A small image denoising model, trained from scratch.
Data: trained on photos of plants, animals and fungi (iNaturalist), 155796 training examples.
Rows from block 3, named by matrix and row number. Each number is 128 + 32 x the weight over its row's rms, rounded and kept within 0 to 255. All counts start at 0. After the name is the row's rms in percent of the matrix's.
# conv: 3x3 conv (model.blocks.3.conv.weight, 80x80x3x3), inputs 27-53, a 3x3 kernel for each
conv.14 114 [123 114 128 119 109 114 110 119 129 160 147 179 139 114 152 166 151 175 127 168 129 104  68 122 107 141 101  71  85 128  85  96 104 131 135 109 121 107 140  88 122 134  94 128 136 123 162 123 108 150 128  96 135 101 143 180 209 127 168 145 129 173 136 160 161 133 158 138 153 118 135 141 156 146 143 133 103 120 133 127 131 109 105 108 111  79  70  88  72  64 155 125 135 163 129 122 163 126 113 169 149 148 139 121 121 110  90  86 116 109  87  89  89  99  94  90 104 111  95  89 111  76  69 114  99 115 141 152 167 130 124 141 108  96  86  64 105 115  90 122 103 116 126  97 164 144 173 197 177 186 200 173 171 118 110 140 148 141 142 149 157 163 151 140 108 123  98 112 153 139 149 117 144 192  14  54 140  59 116 164 154 135 169 159 130 173 142 129 143  82  77  75 126  85  82 113  97 104 102  71  80 105  64  81 140 102 114 186 169 134 167 168 157 175 159 152  97  78  87 132 106 103 176 130 102 116 132 153 130 153 153 137 155 134 112  76  93 155 111 123 126  88 104]
conv.15 087 [128 102 132  69  77 126 198 147 143 128 121 109 141 140 131 136 143 141 112 142 203 134 160 153 159 154 154 157 139  93 119 133  85 110 157 149 152 135 148 152 127 125 115 105 124 188 111 105 211 189 173 110 122 159  86 106 126 103 122 149  90  86  89 119 108 108 115  98 113 133 145 133 110 127 115 115 135 133 126 124 104  99 144 131  82  99 136 121 118 116 144 102  84 167 142 104 132 130 107  81 114 131  81 128 157 102 130 150  93  95 111 139 145  98  96 122  94  94 114 130  90 120 134  97 116 117 154 160 122 255 187  38 153  92  41 152 156 119 105  98  95 132  99  89 147 149 143 122  97 104 150 154 131 120 135 180 141 121 149 167 149 164 138 130  94 227 132  88 181  71  46 146  96 113 162 132 122 150 146 147 183 162 172 174 144 150 142 104  86 124 122 102  87 107 118  94 103  97 127 156  70 142 181  67 102  99  32 147  99 124 205 172 169 125 133 133 146 140 126 152  95 129 136  72  69 132 135 130 124 135  99 121 119 128 152 168 162 130 126 109 141 145 111]
conv.16 094 [122 148 116 183 163 108 107  91  84 140 116 132 135 107 122 148 138 149 137 173 154 255 179  69 144 166 170  81  79  92 177 145 102 224 164 106 139 148 153 128 152 134 156 141 126 194 182 110  60  17  32 163 160 168  90 106 110 118 128 124  92  92 129 116 115 122 101  92 107  99 120 120 129 115 128 164 135 146 154 150 158 111 140 167 101 115 138 136 132 129 160 128 105 113  70  88 103  82  99 120 133 141 107 118 142 104 120 144 156 106 132 130 127 141 125 141 122 119 124 122 155 130 116 129 125 129 151 132 160 102 128 164 112 119 130 127 133 126 136 118 117 134 107  97 137 141 140 101 104 123 113 140 141 128 113  91  88 118 115  81 131  96 183 123 114 165 107  84 142 185 180  72 114  75   0  93  43   0 140 105  59  48  80  67  22  76  77  98 120 133 124 130 119  98 113 129 121 145 122  99 133 104  70 125 102  84 101 116 125 152 103 116 154 133 131 159 192 137 146 166 119 135 134 131 135 140 145 133 119 143 141 158 155 141 148 151 123 117 101 111 123 137 129]
conv.17 077 [135 104 138 173 108 113 121 142 134 145 127 142 130 110 127 147 125 151 125 150 118 154 213 159 144 150 136 134 150 104 119 122 104 111 128 102 123 115 132 121 105 115 121 101 108 104 119 122  99 107 173 121 122 142 126 105 126 144 112 138 123 155 144 144 163 149 141 138 177 145 157 158  96 120 105  98 255  98  90 116 103 107  93  98 144  98 140 142 183 128 101  93 130 134 141 126 149 155 117 103 137 111 106 184 124  95 120 101  92  93 145 120 201 188 131 156 156 127 165 115 117   5 147 105 128 120 121 129 121 152 155 136 121 142 132 125 133 115 129 133 127 118  96 123 122 101 126 110  28 140 122  97 137 132 110 126 152 127 141 132 132 112 115 116 161 104 153 146 124 141 143 135 129 108 117 105 137 131 105 133 124 154 127 116 116 127 118 132 125 135 171 134 139 255 141 123 123 127 134 147 130 168 187 137 146 151 138 133 102  93 174 170  60 140 108 107 115 203 149 125 160 169 143 168 169 129 116 130 125 255 128 137 125 127 153 153 162 159 109 173 151 144 157]
conv.18 086 [116  82  85 117 109  98 120  96  65 111 116 134 128 120 139 129 123 157 170 150 118 182  83  77 142  89  72 140 183 139  77 101  80 126 157 131 133 155 133 153 101 139 149 150 138 101 110 125 122 129 139 110  85 123  92  99 162 126  94 148 119  73 105 136 138 138 129 173 104 131 118 135 106 115 113 110 130 126 142 145 138  65  14 126 115  45 128 145  46 108 135 100 132 111  63 132  87  73 131  12  95 115  76 178 195 118 224 241  19  27 101  51  12  60 107  95  43 118 138 138 111 138 108 135 117 144 153 162 161 165 144 135 182 140 137 145 139 126 169 156 151 164 159 143 148 134 157 195 193 198 156 141 155 132 117 190 133 118 178  93 106 140 105 156 117 123 134 115 121 163 125 194 162 170 139 137 174 106 140 165 135 129 145 149 160 137 104  99 139 144 155 122 122 176 146 149 229 187 102 141 168  98 107 159  91  86 143 164 146 131 146 153 161 105 155 152  87  86 153 139 112 131 151 145 138 128 128 119 140 136 149 147 148 131 153 111 139 177 148 161 130  84 127]
conv.19 117 [136 179 182 121 122 141  97  49  99 147 126 134 140 114 119 138 126 136 161  69 117 180 114 102 176 243 149  65  22  66 138 140 134 124 105 109 121 154 121 113 127 158 124 133 142 119 126 117 135 135 137 139 128 138  93 125  82  85 149 100 127 171 140 125 108 127 143  97 125 153 131 143 127 145 119 113 149 108 100 130  93 176 207 172 184 197 129 230 200 165  87 153 117 116 168 122 163 192 134 126 134 146 130 120 130 116 107 123 104 155 135 127 137 105  99 146  83 109 126 115 120 134 135  97 106 101 118  72 125 117 135  92 135 210  98 143 168 100  97 122  94 109 152 139 126 134 137 104  99 111  62  60  73 152 166 142 139 164 106 162 188 156 122 135 110 138 119 112 118 143 111 144 148 110 129 155 117 121 130 135 153 146 132 132 129 124 112 103 111 124 101 129 138 103 148 111  52 166 137 155 173  84 116 110 101 138 101  87 136 218 154 141 173 167  69  89 149 175 160 115 151 145 133 157 174 147 158 145 128 114 127 112 126  91 145 163 130 119 126 114 115 143 110]
conv.20 103 [197 132 146 205 146 150 193 139 124 130 127 140 125 121 125 129 131 149 120 141 128 113 155 104 129 127 143 122 132 115 116 149 108  94 136  99 109 138 119 117 151 125  95 142 123 145 141 141 161  94 111 157 117 113  89  89 126 139 136 165 103 107 105 158 138 154 143 127 140 157 137 147 127 106 107 167 135 145 123  96 122 169 145 140 157 119 118 185 144 138 126 128 115 100  92  99 127 149 137  47  95 184  49 120 226  68 128 221   0 141 185 129  98  63 176 178  53  95 113 130  69 100 120  79 100 111 146 157 156 151 188 137 138 132 127 147  79  85 184 126 164  93  71 111 153 156  97 117 127  13 150 161  77 129 132 128 133 113 129 143 133 148  92 116 129 162 118 123 133 113 110 126 131 141 113  76  73 130 107 124 134  83 100 138 112 108 109 124 129 136 130 126 137 127 121 146 148 130 105 141 160 121 142 133 117 148 146 165 134 139 236 194 195 151 131 142 128 136  60 112 105  70 119 114  87 153 157 132 154 135 127 153 142 132 144 167  97  83 122   0 116 144  69]
conv.21 104 [103 128 145  97  79 135  79  63  84  92  99 102 108 112 121 118 116 134 107 112 127 149 173 146 161 176 156 137 114 185 165 133 145 143  24  30 124 133 113 124 107 109 120  70  89 174 109 109 109 140 145 108  93 124  96 115 112  99 147 131 106 176 132 124  83 109 110 103 108 101  85 129 143 163 145 106 128 126  95 122 101  68  87  87 105 110 118  71  64  37 140 128 107 121 130  94 113 179  78 118  97 133  88  67 110 148 132 153  49  92  74  76 100 117  86 120  50 129 148 145 130 139 123 102 145  97 107 114 155 155 117 139 160 153 115 130 141 142 132 118 130 121 121 128 129  91 125 132 104 137 119 121 141 130 144 153 109 119 111 166 171 150 113 124 119  96  71  86 199  94  28 199 181 180 158 106 109 138  56  92 141  90 126 148  96 115 131  94 116 119 115 128 120 120 128 101  85  81  55  68 101  90  90  94  93 105  81 171  84  78 142  91  64 157 150 112  90  77 149 113 140 159 165 192 140 146 116 140 134 127 134 147 128 133 145 118 157 155 107 145 133 118 133]
conv.22 110 [147 126 146 201 151 104 145 111 148 142 131 125 123 115 116 141 140 132 131 140  93  36 155 195 125 121 117 100 113 157 148 132 160 170 108 107 124 134 119 119 113  88 144 142  91 121 113 116 178 130 152 146 139 125  92 108  86  81 122 113  69 100  91 140 106 139 157 132 189 134 112 141  98  92  88 122 109 129 119  90 103 136 148 200 140 120 120 198 163 115 139 131 171 130 110 134 116 119 109 134 126 121 136 129 114 133 133 131 129 140 164 130  91 128 117 137 131 113 120 122 110 108 106 117 117 102  98 167 125 101 183 191 103 147 156 128  43  92 188 102 175 115  45 123 132 165 127  74 128  60 130 175 136 119 151 173 132  96 120 168 115 133 128 123  88 135 123 106 149 147  72 149 117  96 152  95  87 160  88  97 125 114 121 121 105 115 120 117 107 153 126 131 147 130 139 141 118 141 107 118  78  97 119  89  99 114  77 162 154 105 180 163  74 191 198 132 160 117  67 108  74  14  88 125  53 146 142 135 128 128 117 142 140 121 104 155 145   0 137  84 100 166 141]
conv.23 118 [142 121  96 131 129  82 144 103  73 125 126 151 113 113 143 133 121 151  35  44 115 104 162 132 141  95 124 102  46 132 158  82 137 255 211 218 151 130 115 153 160 140 146 152 142  86 109 162 129 116 169 108 149 114 150 165 153 102 123 114 128 153 122 151 159 163 136 133 155 141 143 130 113 124 114 120 122  96 135 145 120 106 143 122  86 135  90  79 165  93 121  70  79  96  70 103  81  15   0 136 132 112 136 134 121 116 118 102  64  27 170  81  12  51 129  27 180 142 138 120 109 101 108 130 110 107  68 148 131  74 155 121 114 125  90 163 116 111 125 116 125 124 125 119 144 124 143 149 115 134 132  76 111   0  57  99 131 129 178  46  69  68  89  90 120  75  96 120 100  57 120 214 144 141 114  62 126 142 114 184 105 111 145 127 132 124 147 184 127 117 129 136 132 119 124  97  64  78 151 166 145 133 154 155 141 143 134  89 141 123 134 142 112 148 112  40 169 169 148 116 119 104 117 126 122 144 137 135 138 122 129 139 131 132 148 143 145 133 134 130 131 113 139]
conv.24 127 [202 138 130 193 155  99 132 160 159 144 140 138 120 115 115 113 115 122  87 129 136 159 132  61 139 130   4 113 106 113 182 138 142 183 123 136 153 131 134 148 122 140 121 136 164  81 110 166  83 109 110 100 153  67 135 149 153 108 123 148 136 146 169 155 126  85 122 121 121  95 104 116 141 141 144 143 133 134 161 137 114 123 107 109 123 115 113 147 135 130 147  66  81 111  16  11 124  48  25 136 130 134 141 132 126 117 113 109 105  98  95  78 110 121 133 130 175 103 104 118 132 125 124 150 131 122 190 160 109 184 166 107 130 153 145 154 143 131 168 150 136 162 110 125 144 155 137 149 128 105 141 137 123 108  91 169 165 113  93 255 158  10  32 121 120  73 153 101 113  99  33  73  95 168   0 134 161   0  79  20 170 153 125 109 106  87  83  95 109 119 123 118 118 123 117  95 118 123  88 108 116 138 115 135 150 131 150 128 146 105 111 121 122 105 103  82 106 124 135 111 130 128  91  72  67 153 144 137 139 139 127 131 128 130 142 147 131 152 118 101 162 156 129]
conv.52 122 [ 87  87  90  97 115  94  92 117  86 135 113 112 135 116 116 149 136 146 150 137 146 129 158 141 163 138 160 107  81 105 109 100 100 162 163 146 115 117 123 131 132 133 120 144 129 133 117 136 122 124 104 155 123  69  70  92  95 114 130 136 125 149 139 150 143 166 141 141 148 169 157 174  55 119  78  91 150 129  98 166 149 112  92 102 123 122 116 112 147 103 115 137 190 103  94 155 135 130 184 132 121 122 129 115 116 138 124 129  74  81  68  53 110 116  95 130 158 106 109 109 102 106 108 109 111 123  89 116  72 120 173 101  84 130  79  85 132  98  79 134 119  80 112  89 171 151 153 162 130 128 153 121 125 184 130 190 144 107 145 155 140 180 128 150 126 102 134 108 121 133 148  66 144  99  76 162 155  60 149 146 108 137 131  98 130  96  70  80  57 130 154 143 129 140 136  89  93  78 124 118 123 119 109 108 106  89  98 132 107  73 183 129  81 168 142 103 135 112  99 139 111  88 115  83  90 125 115 127 136 115 121 131 131 131 144 151 144 138 140 126 136 130 128]
conv.53 071 [133 137 133 118 148 137 142 124 131 103 118 115 115 123 122 105 119 117 133 108 127  89  99  82 113  88 117 125 126 145 127 129 158 123 140 150 124 137 126 138  60 142 128 139 139 144 147 125 152 166 108 131 145 132 121 150 124 118 224 112 128 116 101 115 111 117 133 255 104 122 129 121 141 123 132 124  29 132 147 140 137 178 186 165 129 133 145 125 112 132 138 138 106 133 123 124 128 111 126 138 122 135 132 102 145 136 129 140 138 131 137 132 122 106 138 107  94 113  96 123 128 255 106 142 110 120 120 109 133 107 122 119 116 114 131 118 124 130 134 133 135 127 135 133 130 134 126 129 119 115 136 133 130 119 144 129 110 121 121 121 135 137 127 120 132 137 144 124 129 132 125 114 129 141 135 147 150 135 136 124 135 103 122 147 204 128 125 126 129 123  88 124 113   0 116 142 129 129 131 116 124 109  83 103 116  99 111 120 137 134 122  91 143 106 126 127 142  91 136 110 141 118 131 101 106 134 138 124 148   0 132 130 138 134 144 140 141 137 112 140 144 132 151]
conv.54 079 [ 53 133 174   0 149 189 114 130 153 138 116 143 120  88 111 132 110 128 121 146 136  27  91  77 144 117 135 191 161 129 149 104  99 127 124 125 143 118 137 144 112 125 128 112 116 105 131  66 206 195  10 123 142  84 130 116 132 128 128 147 124 137 117 128 149 116 143 219 105 124 147 119 130 125 120 120 161 134 138 127 132 159 141 136 105 122 126 117 141 147 148 160  79 143 168  99 150 141 133 136 143 125 152 132 119 132 138 125 131  89 106 104 122 137 126 125 126  94 118 110  82 234 117 125 118 113 143 131 157 162 103 162 127 112 111  97 131 128 126 135 165 143 147 155 100 155 127  98 152 125 107 151 127 109  63  86 114  99 117 129 145 128 158 116 158  80 165 136 122 175 123 166  82  88 255  99  85 237 114 111 147 146  90 167 255 107 116 151 139 127 138 134 112 143 112 126 128 124 121 170 103 116 129 140 101 144 129 136 119 105 179  95  96 151 139 126 127  13  85  66 133  79 118 108 103 147 158 146 157  87 137 145 151 151 142 169 143 120 112 136 147 186 154]
conv.55 076 [147 166 144 133 211 160 154 157 141 131 125 119 124 124 124 125 130 126  83  73  97  95  75 124 137 137 133 134 105 123 121 108 138 125 117 135 139 148 130 141   0 148 122 132 135 122 135 129 143 141  86 119 122 109 122 122 126 132 208 102 115 116 110 116 109 119 128 255 106 122 122 119 133 135 125 135  57 126 140 129 128 150 190 155 134 159 143 122 103 132 149 149 142 152 142 136 163 142 137 137 142 143 116  74 122 132 114 134  81 135 120 129 148 116 119 141 132 124 117 126 129 255 114 130 109 119 139 114 119 135 115 120 145 140 136 156 145 103 187 147  95 132 129 122 151 140 145 136  95 128 149 146 150 137 128 139 130 133 137 108 114 113 119 101  90 110 113  99 124 115 126 145 136 134 159 140 124 163 159 139 136 112 113 142 212 109 123 126 121 129 109 125 128  28 124 137 124 136 144 134 137 131  98 150 142 115 130 140 156 142 135 126 162 127 125 138 156 166 134 138 144 116 129 135 119 137 145 124 137 165 139 136 134 135 166 159 156 142 112 143 163 147 163]
conv.56 104 [ 67 120 151  98 188 238  89 146 148 142 134 141 137 126 121 147 138 131 185 137 130 169  95  81 152 115 160 149 121 113 137 126  94 120 134 128 115 113 110 117 100 121 140 136 129 135 157 134 129 114 128 132 114 148  77 108  79  70 104  65  97 106  66 136 152 167 117 125 132 134 149 168  64 114 115  80 115 110  83 117 119 109 149 193 104  86 163 150 134 179 132 134 134 137 109 119 168 140 150 172 136 143 165 118 113 140  94  81 146  78  73  34  71 160 118 158 195 125 103  77  95  85  65 101  79  66 160 146 108 197 153  76 141  84 105  80 191 213   0   0   0 151  85  68 114 145 180  83 128 164 101 137 145 155 153 148 142 123 115 123 112 137 161  90 137 142 111 139 145 148 129 176 134 128 125 101 107 132 110 134 152 117 128 153 139 158 114 138 142 156 143 154 157 169 162 151 183 166 109  92 127 115 134 153 119 121 145 130 122 184 178 230 255 123 113 169 146 111 129 136 117 133 120 150 169 127 121 116 147 123 123 156 142 132 124 135 133 115 157 134 130 148 136]
conv.57 075 [139 133 143 135 128 130 132 116 127 129 120 129 127 110 127 126 116 130 133 132 149 134 139 140 134 133 132 152 153 161 145 134 140 144 116 139 141 168 131 143  53 133 128 129 125 108 109 117  98 119 135 116 130 137 142 103 136 171 123 114 128 141 140 112 117 116 110 246 126 115 120 119 144 146 122 148 118 120 141 136 128 129 146 141 111 123 137 114 133 139 120 109 123 128 131 131 122 120 123 110 106 135 105 136 131 134 133 154  64 107 161 116 188 190 126 143 139 134 147 121 134  69 148 119 124 125 129 127 130 105 110 112 109 118 117 156 162 119 212 157 134 131 131 158 128 150 134 133 117 151 123 139 135 118 126 113 132 124 122 140 132 141 132 129 142 151 149 150 132 142 151 118 108 120 103 108 107 114 118 122 132 137 140 109 163 141 121 116 133 115 115 112 119 110 119 128 114 112 130 142 130 149 183 141 157 153 144 150 127 141 137 118 142 132 118 132 131 212 138 142 122 131 124 115  99 120 119 124 113 255 129 117 116 121 123 141 126 127 127 128 124 123 131]
conv.58 110 [147 169 135 116 155 123 120 140 116 114 113 127 119 116 127 124 116 121 147  65 106  93  80  84 120 144 166 158  25  81  87  77 108 120 154 200  96 112 149  98  93 110 104 104 103 110 160 134 131 137 124 143 125 155 172 137 150 142 146 143 117 110 141 124 118 135 148 120 115 133 129 127 105 110 144  94  83 146 123 118 148 114 123  94 135 136  93 121 109  83 137 132 189 118 127 184 179 162 215 139 129  93 161 154 122 156 143 124 158 187 152 179 164  99 143 101 141 125 125 110 150 161 138 161 166 150 106 127 108  78  61  65  96 124 138 100 127 141 135 158 150 138 141 125 126  59  69 145  93  69 122 107 104 127 149 104 111 118 117 144 128 134 144  87 123 144 112 141 162 154 158 157 131 234 125 108 183 134 132 144 129 145 129 122  97 121  95  92 120 135 139 137 142 125 143 175 168 140 219 122 166 171 130 132 170 197 191 138 140 102 103  96  98 112 115 159 171 176 105 157 161 131 121 153 148 128 138 124 122 111 148 126 109 139 154 132 164 141 146 164 144 167 173]
conv.59 085 [120 100  98 100 113  98 112 108 100 128 107 131 107  89 115 138 127 140  66 135 123  83 137 144  91 101 106 134 222 222 133 153 155 155 169 140 123 113 112 128 233 121 138 141 124 127 132 114 144 148 108 121 142 120 136 102 114 140  75 151 149 138 149 138 141 134 141 119 145 134 139 131 118 110 108 118 255 117 134 118 121 135 115 114 137 136 110 116 147 107 143 116 133 169 159 174 132 126 136 102  97 131  72  47 112 129 125 175 130 158 150 120 136 145 124 138 147 118 113 124 107  98 120 123 113 134 155 191 132 141 195 193 106 155 158  88  98 114  98 130 163  90 132  95 133 156 165 116 116 150 118 132 157 105  78  49 117 105  83  75  75  72 138 160 118 101 132 127 140 145 175 136 104  41 164 130  88 168 152 112 130 116  71 132 130  71 114 120  79 141 167 144 139 255 123 150 140 131 110 167 175  95 120 150 104 147 180 173 123 112 153  94  67 120 106 124 183 126 129 136 125  99 119 110 150 138 133 138 140  86 130 138 125 118 150 167 179 135  97 161 152 178 175]
conv.60 094 [130  70 124 115  91 133 105 112 212 121 127 114 112 135 121 114 126  99 142 156 160 129  95 137 168 197 149 117 255 183 110 181 111 109 164 148 119 132 104 108 116 117 116 131 133 166 140 142 148 124 134 195 150 134  99 142  96 110 131  93  86  64  79 142 127 179 131 131 152 113 113  99 129 100 105 130 103 118 138 148 128 197 180 157 155 156 141  95 114 145 135  93 120 129 107 130 143  92  74 121 107 107 152 120 100 147 124 105 123 166 167 139 216 188  89  87 104 113  84 135 125 120 132 138 122 135  98 143 124 124 148 147  71  52  92 105 107 126  91 105 119 151 166 143 102 170 141  88 152 141  95 131 128 209 227 203 125  86  79 208 142 179 155  94 105 150  69 109 157  92 139 137 125 157 128 131 169 128 145 153  99  57 140  98  63 118 123 118  97 115  92 132 135 100 135 127 134 133  84 140 117  95  94 154 140 107 153 150 154 154 149 156 168 136 128 149  87 132 154  85  92 121 104 105 100 133 153 126 131 120 122 118 127 122  99 120 130  97 118 144 121 165 167]
conv.61 095 [119 101  71 151 148  96 120 124 129 136 124 107 122 129 129 149 136 125 160  91 120  92 104  96 146 113 116 170 171 159 114 128 117 170 140  82 102 130 122 123 131 124 139 105 124  74 131  73 132  99  87  88  96  99 138 129 132 124 111 157 104 117 173 137 132 139 164 132 121 162 118 118 106 140 144 120 128 132 119 116 105 137   0   0 123  51 104 145 110 168 175 193 199 156 152 150 159 169 164 112  92  57 143 131  95 165 156 126 215  71 135 139 135 208 129 114 124 145 159 166 129 126 129 160 134 131 106 128 120  87 143 154  74 125 111 113 139 146 136 130 136 145 153 143 119  86 100 150 142 131 119 138 136 117  74  29 129 135 102 139 137  70 204 183 213 139 129 147 143 178 139 122 109 107 158 131  97 114 128  84 130  69  38 115  83  72  79 113 137 130 155 146 129 131 125 144 159 138 131 100 130 106 117 158  81 119 126 157 180 106  83 131  83  87 179 137 154  43  47 163 125 168 109 144 169 124 127 128 121 126 125 120 122 122 107  84  99 128 108 107  87  80  84]
conv.62 079 [157 146 157 180 155 163 171 173 189 108  98 107 117 115 115 137 123 121 131 144 123 131 156 141 113 151 158 117  60 121 131  99 117 176 164 119 109  99 112 105 255 103 110 111 104 126 124 144 147 154 176 145 137 146 109 139 116  95  81 138  99  99 102 143 167 149 153  47 163 133 142 137 120 109 124 119 228 122 130 126 126  67  80  77 122 138 122  91  94  73 118 129 121 138 120 125 123 121 136 186 114  81 186 104  63 170 115  66 126 126 133  65 105 132 104 131 164 140 144 137 128 107 135 144 149 135 159 144 153 141 154 160 143 137 142 127 128 121 128  98  69 129  78  62 133 122 141 107 103 133 128 132 142 109  76 119 128 115 116 130 155 118 154 183 188 140 141 134 179 161 153 153 157 234  91 112 255 100 114 215 136 142 143 146 106 138 145 144 124 136 132 119 132 223 115 114 112  94 160 126 117 115  98  62 125 112  84 115 125 129 136 145 124 137 148 129 134 130 127 147 161 158 133 170 136 142 147 144 145 130 136 141 132 149 146 150 152 118 111 133 131 155 135]
conv.63 088 [153 133  98 172 146  71 166 141 121 143 131 143 125 113 121 136 123 144 126 179 153  42 135 145 119  86 116  86 122  95 126 130 120 113 117 110 156 133 115 135 102  97 152 131 122 122 124 124  96 114 140 122 139 132 122 105  91 169 163 114 123 104 110 168 157 145 153 204 180 143 151 138 139 104  95 210 142 114 178 128 109 179 113  94 161  96 103 142 115 178 104 110  96 152 158 143 123 132 137 113 120 112 141 127 112 144 138 125  45  87  49  99 113  81 156 142  88  91 103 121 110 134 145 118 115 114 144 166 149  80 159 198  69  72 111 143  81  83 255 182 179 191 125 137 122 130 116 103  91  94 142 163 138 131 141 158 102 119 142 149 154 146 107  81  85 138 133  87 125 119  75 157 108 133 123  89  95 154 120  99 102 109 128  86 104 110  91 108 102 155 137 121 172 130 104 184 177 129 156 167 131 150 139 123 146 139 130  88 126 116   0  79  67  72 129 143  83 129 109 106 128 125 134 151 140 143 127 132 115 126  92 120 117 130 148 166 131 129 152 105 151 180 139]
conv.64 075 [121 109  69 129  97  45 133  98  50 130 134 136 122 122 136 146 134 142 134 188 151 163 255 207 154 163 171  97 150 155 161 171 151 158 163 140 120 148 135 159 183 104 143 137 126 136  95  96 144  98 112 128 118 156 123 106 124 115 101 154 117 106 107 164 138 160 134  88 189 167 156 152 156 162 126 187 222 110 116 129 129 126 115  80 140 121 115 135 148 108 119 114 118 116 128 146 112 129 121 129 140 145 129 134 132 145 137 132 200 142 122 109  56 107 107 105 133 112 132 132  93  36 189 116 148 131  89 107 168  89 142 220 112 174 179 186 140 137 189 175 196 137 143 187 102 112 129 115 120 137 130 169 164 130 121 145 118 126 123 143 167 147 204 174 167 171 166 188 145 140 159 118 120 159  88 111 163  82 106 149 125 120 106 101  63  76 138 117 101 175 184 104 182 210  90 150 144 115 105 154 157  98 119 121  57  88  99  81  82  71  38  67   0 116 134 102 143 174 106 162 132 114 114 134 111 146 132 142 130 246 103 132 142 146 105 116 125 111 106 123 111 136 132]
conv.65 117 [ 90 116 150  64 107 134 126 158 183 126 121 113 126 125 124 148 132 131 102 129  52 174 212 106 142 136  68  86 156  66 117 108  84  90 116 211 132 126 124 136 148 124 125 150 130  94 128 139  77  92 108 121 134 151 141 133  95 163 124 126 127  66  81 118 123  97 115 126 104 105 100  92 137  81 122 165 118 133 128 100 126  62 105  27  98 178 116  99 169 112  81  85  71 159 167  96 117 100  61 115 115 137 111 106 126 131 126 134 120 128 106 123 125 113 101 164 156 134 155 169 142 153 183 154 135 163 183 153 171 121 161 141 140 154 172 118  96 127 128 122 137 120 122 113 130 162  85 100  69   0 140 143  83 141 117 127 121 129 137 189 164 137 109 101  69 141 155 157 103  97 157  93 123 112 136 146 149 138 131 151 126 131 150 130 121 137 153 157 179  93 121 108 118 127 102 105  86  77 149 180 117  83 109  66 123 151 103 129 140 119 139 132  81 175 129 102  81  92  56 120 137 108 133 154 173 123 150 151 150 159 142 122 141 125 169 202 142 130 147  78 149 192 138]
conv.66 101 [114 135 143  88  90 123  89 109 127 136 129 126 124 121 122 137 129 132  95 103  71 131 147 116 153 122 114 184  74  72 164  80 113 166 132 158 120 136 136 117 141 137 108 127 138 119 109  70 144 144 105 145  99  83 144 160 151 125 140 112 145 177 126 142 138 117 129 126 103 116 120 115 119 127 149  96 117 120  80 127 130 136 170 104 100 133  59 149 193  89 131 167 174 129 143 176 142 168 157 130 118 117 123 120 120 125 132 122 224  83 159 154  82 190 134 131 140 154 140 142 125 118 127 131 134 136 120 116  88 145 180 140 146 131 144 147 183  76  84 116  72 100 169 150 119 114 133 113 110 129 125 112 123  75  47  33 123 106  95  89 118  88 205 172 198 173 155 207 153 145 183 105 119  84 107 102  94 117  93  82 102  98 117 115 117 108 114 136 114 165 146 162 150 126 154  93  78 133 141 133 125 137 145 144 134 110 119 109 130 164 162 146 153 210 138 120 142 156 157 159 170 157 154 156 127 132 131 141 137 131 128 146 133 127 121 103 119 127 135 134 139 132 130]
conv.67 119 [112  81 111 134  74  10 155 127  26 143 132 146 121 106 131 135 122 150 103 177 115 195  29 203 124 114 136  91 192 197 132 122 127 178  59  89 127 149 107 127 178 138 116 130 109  99 110 135  26 170 143  81  97  83 122 153 108 129 149  88 107 177 118 103 128 150 106  86 190 127 101 185 117  58 108 101 120 144 105 112 142  87 188 133 111 128 117 132  99 117 128  40 116 140  91 186  97 183 180 125 124 127 128 117 124 133 136 129 119 151 124 136 133 126 135 116 154 123 102 155 138 107 138 153 114 125 139 110 142  57 187  34 168 128 144 122  99 143 144 119 126 115 160 121 123 172 152 111 122 142 108 161 150 109 139 127 117 152 134 148 161 139 122 158   0 190 164 117 187  78 163 134  77 114  79 152 221  81 115 142 135  96 118 145 145 165 116  99 130 126 132 130 144 105 148 126 145 144 131 146 153  99 118  89 106 129 129 142  54 188 106  80 180 177 170 155 109 137 108 134  91 127 147 111 135 126 149 126 158 133 150 140 129 139 128 125 118 134  97 120 136 143 117]
conv.68 094 [105 121 144  82  85 129 126 116 137 132 134 141 134 136 139 133 137 140  37  68 164   0  84 203 118 146 143  94 114 128  94 134 160 111 135 140 115 121 135  88 122 124 118 100 114 135 118 123 149 178 193  91 127 175  78  93  54 106 135  93  95 150 102 127 129 122 156 154 147 147 150 122 123 138 123 155 133 119 130 130 113 149 173 120 125 155  97 147 171 110 160 134  96 159 131  67  94 106  56 162 134 119 162 143 118 144 111  93 213  93 114  74  84 190 119 161 158 123 124 147  99 125 150 116 138 148  36  82 169  95 155 225  70 145 167 163 135 121 165 117 110 146 105 110 125 129 129 108 106  94 152 142 117 122 153 159 132 148 132 150 169 150 124  84 120 173  96 135 140 102  83 122 134 149 198 180 144 192 172 175 130 139 155 135 162 164 154 158 139 133 127 131 149 121 108 129 112  89 103 132 100 170 180 140 157 156 104  67 122 105  52  90  46 117 121  68 140 128  91  97 112 112 110 151 144 115 118 141 145  99 121 123 135 133 121 131 129 114 124 112 165 177 150]
conv.69 076 [ 87 116 128  77 203 155 105 140 170 128 132 139 117 118 120 118 122 127 139 121 142 106 105  93 132 105 151 122 159 118 125 144 131 120 120  92 123 129 133 117   0 168 132 139 145 148 110 118 169 109 102 132 138 149 142 134 140 155 133 134 125 164 131 130 125 133 148 255 107 125 125 143 136 128 121 131 156 115 144 126 123  96  96  91 110 115 108 127 108 119 124 129 107 138 115 145 129 127 117 142 143 133 145 143 123 118 115 110 191 138 150 146 141 167 163 163 192 121 128 123 132 210 121 125 101 125 128 111 100 129  86 114 134 103 116  99 114 113 117  99  88 124 110 106 130 141 126 132 122 115 119 129 135 127 112 147 131 103 140 157 139 162 153 164 149 114 157 124 149 158 109 123 170 135  86 127 143 102 114 127 133  93 109 150 220  98 129 114 117 129 124 120 126 137 114 149 149 143 122 159 139 136 157 120 135 143 106 102  94 136 113  50 125  78  91 138 157 172 166 189 232 167 150 142 133 126 144 138 118 174 138 120 120 140 162 165 157 162 159 145 153 155 163]